config.yaml
encoder_arch: "vit"
encoder_mlp_ratio: 3
encoder_bias: "none"
latent_channels: 8
decoder_upsampling: "nearest_conv"
optimizer: "muon"
momentum: 0.95
ema_decay: 0.999
epochs: 17.8
Rows from block 2 of the decoder of a small image VQ-VAE, named by matrix and row number. Rows with one number belong to one channel. Each number is 128 + 32 x the weight over its row's rms, rounded and kept within 0 to 255. All counts start at 0. Numbers have three digits each.
After each channel's rows are labels from the 100 images, of 14848, where the channel reaches its highest value: "responds to" is what is common among them. Only what is clearly more common there than usual is listed. The data: stained colorectal tissue patches (NCT-CRC-HE-100K). In brackets: how many of the 100, against the usual share in percent.
# convs1: 3x3 conv (decoder.decb.0.0.convs.1.weight, 96x96x3x3, each kernel summed), inputs 0-95
# convs2: expand pointwise conv (decoder.decb.0.0.convs.2.weight, 192x96x1x1, transposed), outputs 0-95

convs1.29:096092128060101152124140136108112108062087111127067122118114103119135098150132140142191138125126120102058148119148157178126148135095067089106185134162178133144143093145165125165126184190149115188144111158090098094169124148150167157088151168133062102145134183191152164170148121136147109095
convs2.29:124162185158142049122097142134120153121152106112170201119114149127164074124147095130118126093163153087165151131126164150134159134149087096178100074149118152155157141099166152123114147133148152111186112126116134105128122210150111134151170122113107120159173125206169143167132139176116169060
responds to: tissue: mucus (38 vs 9)

convs1.79:118139140098161129125133123076053183063206129107092125154130089169150108142106113111108096131124112115080121159138110177146077119143186172075180104130160187119088133114134160121108135122071103139180136161153106127155115141112138138081131114190131112225100082082103095102116168105119131119
convs2.79:158180123080178140111193134093122180099128124127141067104185145198099116199087169128157102106168120154113168133141138089197123142107145110078123162117023120146115168165102137141121129168120113095150085074152105153142142104103128141210118077150124152111121132145122112159106142118130198133
responds to: tissue: adipose tissue (80 vs 10.3)

convs1.75:150149101116168088164116068085155206076156106130173134131102156166100130148137099094077110131174147117168156162175098108088094125155111136099152127150129113096076114114104213101124088121062110121152137159126038132094089133104135173125137188144156132139141149111111124145112159102189122183
convs2.75:098150111104176143184134119146082146136126146078094131122198165121110096097100158132132106096148102183120141128108145133141113138088098127046148121108103074172160144172082104098085101108146095142187113103150149111161155145095141057201092115150143082177119141114117145110046137107155091107
responds to: tissue: adipose tissue (73 vs 10.3)

convs1.26:080046119093109079078156059104126107117100130125092146123099112123146085134136183120150181140161124151114188171134218152155135164093135141191138127134166135136179083135146119135144117216172153116149115148127130136163149084101111124076105115111130129129118105060101076099115113150173106115
convs2.26:120152149192122106119129103108119082111141131145186097136081075092115074117113104134116112158138124176110112131107125141102090146133068097146084139076125176065122122119143194155158126080125147177129122132221146120067173199130129158099168132197095120138117102185163113183151151130165144086
responds to: tissue: normal colon mucosa (29 vs 8.8)

convs1.28:136096145123137168112123154229182131108075082115118137071138097056137123097124120165090123114101152122139171131113105135109119105156074145111117163139149153165158126177149128135128097168157168190136078159180151144106121130132126112072074180149051152139164187066125132121086119108116157112
convs2.28:117116146110091158114125180055099149124123111082106147116124149135079104113136059168136121121151164135105170153056120125117111110077130140109161146106153166159148120152151120168167088124117218115161097172188152116137091086134149212093158171176142129134138165153192139187079120162103104151
responds to: tissue: lymphocytes (63 vs 11.1)

convs1.14:130104110110113129140126093043136096021135145152105146096065126159118144097092167165092134135076145176170135102146137062156141113110125091110096167126158123133140098102104126096146135157128164109154114178223109152117117150121121121082077140119119106139154113023124170120134128091114136143
convs2.14:095173142073141094122049137146145140097121200140138131142130170123117145165091123107154135114095200178094136117175131207131098098110175113092125207082127167176152135140183144093123148104131153157089169164161144156137158150191113120130008156069122122150124140128168194143114115093130178168
responds to: tissue: mucus (39 vs 9); tissue: normal colon mucosa (27 vs 8.8)

convs1.51:161148148086110149153172107077125106215047119110162167150110177162129196155155140164103137108149119113156167152155082111113118088096121104088076126152129146151173104084124159103077139103128106131080102129095124155100128156164135113136115177083151114123090139073076133133151177111095055096
convs2.51:119094093116118133101133133123119059126154114111115076140088105104142132158182120118151134163103112154119187119105104145117129111091107147117112160170114177141097141007171090082124177174121139141130116108118133087171193070136110152177157165090161130161138173124163111137186146122146175087
responds to: tissue: lymphocytes (60 vs 11.1)

convs1.21:132195113060169104114116112084117140105148142083139093118094158225124123112127141152112176151103182131143163145083115108160167118107153177105032122073134102144127068083125121146127107146116122134099149066138085115187105127072130118123135110124069126102136161085111063121142110102146147111
convs2.21:079137125072072083171145129189116169109195174099139181176141132110147144000145113149096109152127108135174136184199190132105142124151162128128134111173171128104177136106092130132131067113140069164107114103097141137088132155188080153146089130120069137111115133144133136117116078108158142139
responds to: tissue: lymphocytes (47 vs 11.1)

convs1.76:114134108119057162136168130180111119128132122108107071103139119097121107081102128164158140108137110123107018073147120052131109103118146142110163133117100135125105150140114077111111118117150123158082133078083128099161153143124187122124200118075141169172035119166136136131119135090192118162
convs2.76:049134091158163165173123158150126146209139111139180157162119120124124098148141110130121120076130102121140124104107057145150132140163078121100133108132164156127112135111163112161162124116110121173093107068107121117128086144134118177128175128142155104180095102125154168188129097114091113164
responds to: tissue: adipose tissue (66 vs 10.3)

convs1.39:113105139134117081125109118087127175099118153126107105133044142130086102155160184059075171154174130160106199156124119117158112145141114146164000150101126132114125126138112158098143104111128128082137162097149131113060141109101070134136122139130130158150107106105115139157096139114200113127
convs2.39:204135120095151167176145123119075121146140084144207153114093142077177136172141127145105069141195117203127098156063142082106125120117152150100113105124126114111132169148105181138105134127139107142079110136150154123148175078137190113121194127158124075138134173108097115118112169136137162051
responds to: tissue: lymphocytes (81 vs 11.1)

convs1.11:113160132124111073167146112139129133126127103102156143095075152180156160179105156194049142175132122130192178168171074139209146135146143156121090142093147129140133121092065120114113115171133120074118107081140116121120153118134135138081075123110177131133089095082125109105119143049090081133
convs2.11:158153151105126125142101129144128181102157149133143151122173182098152114243159099088118164130133090087122225102147125069146099070097116125133151131125140115115122193155184150126081201163149132139120089180131117178147130161141104153179091120084148113104150116106128098104151096121186203153
responds to: tissue: lymphocytes (50 vs 11.1)

convs1.52:137080137110081117143079109087123114125036057143143139106078140111159136149135166173086108129117097167157144121177147125120133082124149134090062155124141183145176146174151179167150178139142122118151048189178135122117108132163135155135138114140175192165084134132095138115159140090149152154
convs2.52:150132116118125090116159085186107116118158168154095152165141118179161068174138095104156167168092175157186132106067110171176129055144095136115134130123126116100162090175131167133115140138064112156129178145253126140092184134127090091125122130148150159128145119094147135132151097140182107137
responds to: tissue: cancer-associated stroma (40 vs 10.6)

convs1.65:132124090095158074105092127133131115197054060117046102129125133102094169125116118174083092117115103144147164133150153114121146103126134105116106108220135169130156139149123146201084173100164134158149076177124145178114101182152139180161106149150155143123149159166098115133147170087127139147
convs2.65:143098177180114087113174138135110056094165158141070141120121073175116105115165162109145126153070142151203130129147117158158148094148183164160084104121141121116119080136155061134123142197080156163160176167120090111143144108119113155138098155153104122115107197150088121111173140178108117124
responds to: tissue: mucus (36 vs 9)

convs1.92:119130127111125106106110093118154049140119118119116088090129137087116133095118073116115147109112167071130079081133116110104133108136103117125102153074143070116059160110148136167125094201071130105157133155113032097209170131111171093090151161126061128107103093145142104086108093136161115112
convs2.92:118180151148087098145135119129172081095119132184062150115085101206124161126102200125119121108071094112152184118121149115115146081143129117144053092126126189142140094154123081129157119071145175172114146163129070069135113129139120121102137123151113192108080163142077176132140075147066092156
responds to: tissue: tumour epithelium (51 vs 15.1); tissue: smooth muscle (36 vs 13.3)

convs1.43:120095126101102132110164130172159125088145049214125175110115107143131093093113121136169157144119121104084149125140116127096123085118103174142154102122111110065133099088105106099077105156145096113080129114070128074144154054164184134162122200102183125143134127186105100109176134082172119112
convs2.43:120139130060244077129043174068069060131122105119126141143131116140098134164099166160150133148158107160161127152104147084077123146150124145093148124084117117087134114109142187125138083084144104097113121132111118101136114149175147143197170115140149119118137110160070097146089139134138152177
responds to: tissue: tumour epithelium (41 vs 15.1)

convs1.59:152158119105126136064116137147116116145066100155131188160081181139194109203102161130046126109127125120122140153110062146153129110108152090132167115111152136087140120149106127138096114108088122120221121151124151103152160106103115135111025107126147131143103122065121108046142150104128131122
convs2.59:142106151168132105170128117162078101124129183072108141207152116150082120129081191092105122078092199104144116146154175109111083112115115124183134088115177124161109129126125133115091119174072158123143121111167156104170169171153139097104137149112119117080174130181237134198168092168190129161
responds to: tissue: adipose tissue (54 vs 10.3)

convs1.56:131151184177082090125149139142118096172099088143115145115131184134155165100138147124096123112128080110115135090078082115093117150141105062113121083198132123066183130096119134142069137119185096184124140106123097124169167140157129129156138155109054146090151142166119066170181135103077081129
convs2.56:116085067134119142136121153105131125117132098145119142170088139130128129094050092143153154146150110085051117075106119135099155129142110145184165074122098093151115190151102084141115172103080130125199061153097187084159126102118091127120146179125169141134128148107127131158039118121102125114
responds to: tissue: adipose tissue (65 vs 10.3)

convs1.45:120102136136099155087083140121127096091103127146084165082088133106083122128136101079156120074097120141112066086132234126108109111135116086118098135164113118174117118122198089176150095205143084158147082126159166118191154132160156143148120115142119112145164190200159159126150135152131134127
convs2.45:105130131168156122139141143149157155120202169121115169108119108129174151146104143201175138108129183153145177105177131208176171124147124141190136158144043179160134133112155185111089113177138134129180143126086147140154181126180156175097074171103134102074145137144138188083139176159062112063
responds to: tissue: tumour epithelium (58 vs 15.1)

convs1.90:127056194015152126176151170127163106122101131159188141084135074155159147100096111159121096146142067098073047073108104155101146125108110114096125155116182137168129123098157097138142141158148150162126129127135111142109127151158144121148121163115050117184099122121108103103116158138119129094
convs2.90:148127175153161104123076146089145155145147146134147147138093169136130107129155094099112133107132150066072139151191126115110106073163115137163176147134111164179132093107196165093141112141118151190115140104165063155138066183111097122162068113140206170154138124130099140115154093185155059149
responds to: tissue: tumour epithelium (46 vs 15.1)

convs1.82:148119126163134101142116099078106068140129161106078108133054112127139153169188155173161104153102060156175065137168106110169133108110208128134133150137152119143103163134114103153126126184143142121131132089147087174116112108099087117095147029100141104100112091108109088133092118171064132144
convs2.82:187182150186078145118131131098137101138142178122232112114169086206119091116128128198112169100095100089138109104085117158139142110160098109142124156114146102103136142183146155143105158116143128110132174157083103127149168136136143157168109114111102131163112089122146119117147139131111196140
responds to: tissue: adipose tissue (83 vs 10.3)

convs1.47:117099137101098096087117132144186129114148099102077147106135092078099116156132102145177109106151118118069146132133155120114105167153142128099031131104072130156147149121172145158089139172161080194119102105154091118099109159089115133132163159122111123160047165196121117161171166053143087132
convs2.47:137123146109140126157068142133112069179102122144168137109152170093152112136125088144150122125193074160168102167109178072089082135109186113101128164095118148114140103061123133103172149128177093135101093188066186153104161094096097172171108174176216150115112124140122162075108119152109143109
responds to: tissue: tumour epithelium (34 vs 15.1)

convs1.74:124125109091062144160096114107126151078150125162134158125096092115109087139106135104104108138157148115061073123088128129092126157128093112088143106160204139089138154146173140147105164160127171177166065185080102181156116207116166104104105148087060093101145125139107116109111153088114070134
convs2.74:132120118157153127142095170090142129132080082139102116147050098159093139112146122087133149066068187102132161081128161127129141127142113170059098053168082149163106113063127067108110086134086124153123132157157095100133136131149163123118106108085158109105164155118098073133145088108113062107
responds to: tissue: smooth muscle (32 vs 13.3)

convs1.57:160141096127086133115063083092091109098070055136088074185149147044147082130143146111132157156130108186135143121122145075131122108161124093154126104199146148099173165128169117161166158122112141157086101175131117145163130147131099139157087095165059152138125173088132160173136143136101151149
convs2.57:118110143130121068091172102204167155152162128186087133138146083126122135146114108184116118143090137083106134097104086115083138101101083150132154124094103176161074135141122104103095142157107126112125146130134180131088156146150168133134094133133091081089127145166108208133188118097193126086
responds to: tissue: mucus (32 vs 9)

convs1.36:120135114129143092131113116113151100117077138098121110100146153190144105136133126126103144117134163160149075053167219116158104122113142129144087105124116115149147119159131042146065129234184091126108114089112107100192151147078129107103164098131061124140153136106119085123091103174125166136
convs2.36:149160180181168156138125168195126139151131115129142192155149141162176083125144125145190152145163067130124157103150122117108149191119162118165145162132090069146081113130162127182154124090189062114142099132123116082116099118137151142088126123097122158109099100148097102073127075089132071157
responds to: tissue: normal colon mucosa (31 vs 8.8)

convs1.50:159106091073066112114089134070129109132132141114108111098085139139122187153149147136143085145139118140139121117133172133122117092106131165069099126143186138130159139160168129112056142144187115155116083127094140109128118217151151167164154170094174135134019167157142107188162162110109108125
convs2.50:058122085101122090089136123222127097114093191151132155175103092174098156132141167106147144092111145079188147120124074163115168136103114102247098096137187116116096141128168163154051125085114170089097138116092077180102111169122130088117081144113165082119175135113148146077107090143117134165
responds to: tissue: mucus (37 vs 9)

convs1.23:120142172144160138139137110112100085132131121144112165139114137177165136113125166171050131133132143200187177209136127135147136090143146177162102147108142137148134152154115103187124084199104164124110063107134078154147134117095073121099118105154160080126104107113079089099082100051147115091
convs2.23:151133106116071116106100125136111168177198127123139103108115091144143143145189055148119115120158153121125098141161132123159131148110147126125160114122175069121146131115107074110152154197118193127111115077096096117150137110112128144064110154119102111055143127079089103106136060142147139176
responds to: tissue: adipose tissue (32 vs 10.3)

convs1.71:156132123159104164121081085062105101108101124145103143141139184099114088114115120118095117088110127133113112129098118076049116135139120103114095143151153078116231153125158124124164090166144130130162049161221107134143105122121092119130118130093119080159135134100097103129115138212059107135
convs2.71:131140188129132096101104108153135116148134114111148171102107131142078119108093100145109128122063206124110126134157155146136136081088136188161132124123118136145080160089061102101081163105135146095154089119149195109120157095152086078134128109151126131169131127100119109129021108149126098064
responds to: tissue: smooth muscle (38 vs 13.3)

convs1.63:144135112137141110097090168030094159139082067103112125178146132083146138104126162130055153131085123147127135161141175078109086122156121051136119145164145174111162138118148145146104189147144145143137094155153075129152121130148092084131073132181058132110133107110117087190163147113132118182
convs2.63:101083175196102172142136148150094114130113178154113057160119098139146114175113126128133176168089167079078098137155105150122130114158113169126108121132100135194100152155130110152083165150068129114174090136105156125122170113144100153113137139126089045081081178181145161139168151144121141142
responds to: tissue: mucus (29 vs 9)

convs1.22:123098102116105117159101120075106114145137122072102177075154123157111149156107147151104111128106164166118207170059106115138142160092088157090115151170130087164138131139094094157142103156138164142137100199098121166225113127122138159027100128132111116085166165115104111074127128099140101144
convs2.22:122124157114110097134118097158145167158118110158141096153135149096091174044172101101097135135126151110172133124120172125098172126139146106141101120119147096122102081120130119141089044115143168109147116214093067147120132149148167120143151133128116153142116126102109097107080036132123107143
responds to: tissue: lymphocytes (35 vs 11.1); tissue: normal colon mucosa (31 vs 8.8)

convs1.93:136187135143056159200143144165116147104144145107185064050182133168110125124140105107108131135198132154147156187117141118133081136138136150116121151134088082147081107128098097097149120126090124064087100129124088142062144117125114159084148090107165173169125144126133172085174120073143131149
convs2.93:205078066155201148153084141105081158152106098130191107129070181101192109080183097093123108087176080144095112089146078108195109143169169135139153142149154126122182168120148046179173082139135096138148111095149126129157140108121133119081144088161165117168132121113137112158106139110123123144
responds to: tissue: lymphocytes (44 vs 11.1); tissue: adipose tissue (26 vs 10.3)

convs1.81:147141172166138108142139134144117142151111104066146171090136142104074192154104098150127068104098157107150127168151128144105091128102127101074067170120120136156112127165126205143153145196115149135150110165176083150097128134079083143091121119159082150145047147047133094125135176093111134162
convs2.81:149114154148169111042156082094077156152127125131137131104219111095154159143159097117142093152108171136078124203122149148145138131167122161079134150176140137097127142180135167149107124132160091163147226143162146160148136135090156140090113185138101184161096137103160160188122166120218137086
responds to: tissue: lymphocytes (36 vs 11.1)

convs1.60:155135118122125101122090126104130124162109078143135129162154172060134105150125164117069132124157124133134184183039150175159107149108080113146134086178172111126139102113137131087090149088119072152107152115067064127130140171115137131174105124153043174111119157108103058154121175088124153103
convs2.60:076102132151128150114125131136118111081110135156136161131112116119084126149118164092085125105148104148128125121145141108088153134157133196154182085123055139128104216072115094140102181127086140123090146168095165101122167088075094097122069141071150140076122113111127114096148149078101100096
responds to: tissue: adipose tissue (35 vs 10.3)

convs1.72:109169142167047111185103100098115131099128126141111131128099106178085118142153134080149073189126140155133118148104138089094113135156114120112126150132147070131069147106140152168120129146090138150050153136031016130117164116090177133116146117077154127134100151110134161116167168112137115142
convs2.72:137119120130143113114119125114149152150125080111197078075146145191127084122169149149139140108141155129096197134092127077150147144128190134089109163149131123107143131118116157113142146168093104117138101158108091107148106122109112164151148157052144105169125109130120109091174187080122111175
responds to: tissue: adipose tissue (84 vs 10.3)

convs1.24:116128129133123120143132120084150154120109110124104132106162132124112122136171131125116153165173138162200000235156102148164164164143140118172146125153139138136142126099086164138166123117165107096129120153146142116109089105104105075099128117149117106092127095109077109100088106129082137121
convs2.24:160148098152104104069128113125071065170148077067137120111118110115079066120147108118072139149103157132149083137129119146097123177112093120118073136160095143162112107091089172181136145106134151111147118168139134114111088141150122186178104127165093090155143110137146161162151151176173157133
responds to: tissue: debris (50 vs 11.1); tissue: smooth muscle (41 vs 13.3)

convs1.91:179140108172146164182148137113126127161113184120179170149160148139133176127116092071118103108099118128163159187077160148134139126105100125079125165150140192155118165140099177119133162108139198109181112128152153160136085157089108122061078105092099120117110074052105099080086119134129098106
convs2.91:148107132103079137164095085110155168119123107133158093111095151119157183145116094110103147159134179117143154184172124146152106101094154166136197168147150202137061164101187168098110146104145147142127089091191121153145106179083073087070131139153118133105050128106078148180144123140116146096
responds to: tissue: lymphocytes (31 vs 11.1)

convs1.38:116104087043112125146134115054186134125115100165077127102144101102110090132125153060164131117077183164152175107101092142129091105148123115103177100113156083103144087144124120144085134133163089138135084121085142162150090242165114150130143134118090124113134140159104082174109131151100125083
convs2.38:115074145163114123114141165118135099096140144036088083064144128129175155159143142143126102192098136123156155121166154135114077179114131166116099083081138079160108104131157106120113118106122174132076139098054120142112122107179118191107089141154151124074182097141104139133082100115093093094
responds to: tissue: mucus (47 vs 9); tissue: adipose tissue (26 vs 10.3)

convs1.48:116141109099096106118108093036098146109074080129133138144107141162099148122138138115137095125119145164107148121120150132139129099118155162131048098105083121094161159119139118120061140139117069056115188134110149111158152123171133167171134170133198168181136168111095166145186181071178154122
convs2.48:169182114145194192123112154168109089057112129167075139147153177199163087082140164172139096123128068156097104113154138142125075133134123103060130132089149125144171115085130180115152129083126093104136123145170120103081204130126145133171135136101148149124139154137141123104172170044148164138
responds to: tissue: adipose tissue (30 vs 10.3)

convs1.25:113077157091086098078157117138126166064113100091146153123075128154133115166106210098127185146114161173114194116193113143164139124089103139168137112125121108104112110095083075093142151156122155107140154149106160072155120047135134111126081163099145208128123131126122127155104152103149164182
convs2.25:134144165058149148159097143126114113048153073164158177148135105110097104155164180125127093151136156108091086125054125093105101120168125117119155074149106163140144121134081151118130132094113166123095136130112121153170056154178168119046144145111126119161083096149154115154141194134088110118
responds to: tissue: tumour epithelium (40 vs 15.1)

convs1.2:123102123034127094060128115130108118092167164097150098092132062142090074100093085156127163097093106113101191108122150138118139134135115171126067153082111117126084070108140137126159139133085145124104129161126104148158108102163168175111054148166153113169143118110168205130131118085085101137
convs2.2:122118130073146151067151162062139121100121130111166161145138168086102101048132172150140126105189167092113126121100121161156087079132111073149096163137114117150123112107125164094154055125155134115124135170094110177039126127120106100109131187103115135156165064134150072124122110104126177139
responds to: tissue: lymphocytes (76 vs 11.1)

convs1.20:168170112145145098186143100084129131090157104096142151118127156187137110121122142152123125156117126177129164181122107140200136111106139167142123116074069114103148132122088086151083088157119116070099137138132032157115085109082156132078116115126197135164124130047128078118158131071090099121
convs2.20:128149208115171142157095121108124108134168171154112112103134136069158123167099128136113177156162123108170131132153135075136118120164109119119188091120143106131141140119120076133210189127157127114140112090089113092107101065172129128129078142107085087120102140067102139087144102072126115089
responds to: tissue: debris (28 vs 11.1)

convs1.10:126100120184174152113120144133148139090125123098080150102132124111155156089105138183035159090069147158125148152145171172131121118149139097120099080082172122154087121080112084153150194177131142062136093117075068153080119153138147154090086142130101159118172123082156079156134131120153089101
convs2.10:150065111158106123076135098150075126120132128115092060119134141135093075241151092088110168139156141110199137171126126118130149091188086125098171084128081171132157107159156106143104162148103154125121122113108106146113138091082133104067123130142072162109123109104173099084117085098123168149
responds to: tissue: lymphocytes (44 vs 11.1)

convs1.70:140140159076131091139068110105096139156095058113121103178139124170071118113168194127111137127154128192055121184090110123167136150124127154141128117100075172120168151160147155139134163134129114079122075111110077117128098087112159147121122075114191159125080181128128155126136168078081116176
convs2.70:108172144121163095140185116090114126086110205210130168136120140123104164072111126169099192061075106138121121125085107102154120143052142138157116126110132128151100150084154150107117102106115147094131116139137131082119195027140123080065151137101074102119129117162159088114183102125094111138
responds to: tissue: adipose tissue (69 vs 10.3)

convs1.69:131110068110105125090128095149142142088063082143126159142139143119112188146171149087104102148141106127091203141152118109165120117143142142148150047157136153067112099137092073132104162066109115118071186120058129125139105117136103139164116146088140138127141120150121019159144164137170167126
convs2.69:074067148100127107097159129166095168145143072120083153127212143182073133180126186123079144146156147117151107129089168146087153076134142159120127131074098127075137086120095130166155168049155125084158144155110112088167157114095134129098059179146069108083149110136127120109125110113133099091
responds to: tissue: adipose tissue (29 vs 10.3)

convs1.87:114123111054129111129091134102144115172156138147119081155091079117135123120145125035144120111094176132140089087134189128082114125134173136115135109122140074109146123115160089118065147107083146163093105134058106157098129188089120170078085106085065146158149151119120080117124131071067135154
convs2.87:062114104105138131140153125126110133122115149155096160155144125108143138135147132124115110067103184093095161149104090144147108094081181062156142100094147141143091113141169113138117092094102157093115134091097065179069150170128114131145058105132138146135168105045116145069095095109050097167
responds to: tissue: mucus (25 vs 9)

convs1.15:145173128156119129165153156127133112083151130118144139137116160160094118184166131182107143141159124162195219139183112132181139146148160127172115105147093092111122172164081082096142138146081136089086117137166079165114142083131131135083071134120159095093151101077129121061127113055090091115
convs2.15:150153125099126104143115108073189115128108094161133120129128140091130159201171111114168144149098087107098074119105108116124130149167176129147208084155142086106130129179199123116145167138126150148135095162109092134134145189166122071123129137111093115120155135079127075128109197132095173116
responds to: tissue: lymphocytes (35 vs 11.1); tissue: normal colon mucosa (31 vs 8.8)

convs1.18:141109138114140063142160156150140138111161083145088103134088145128124163194117180229071141106132110128143147133127139125081174116115136139134079169105101091144131127080098132117178128153137144056136122137147083109112110079060080132028126134131111133103097139107196118119111152072127140159
convs2.18:153059095098118125157119141118123159112110127089166130099158137171104140098092067114141072045145105144154095067137089158083144097095103144138063138162140145084130168107130149126153119135162118155185150144082199122193158149147144111089128127102125106215123134131122172128111061128157179140
responds to: tissue: lymphocytes (40 vs 11.1); tissue: normal colon mucosa (26 vs 8.8)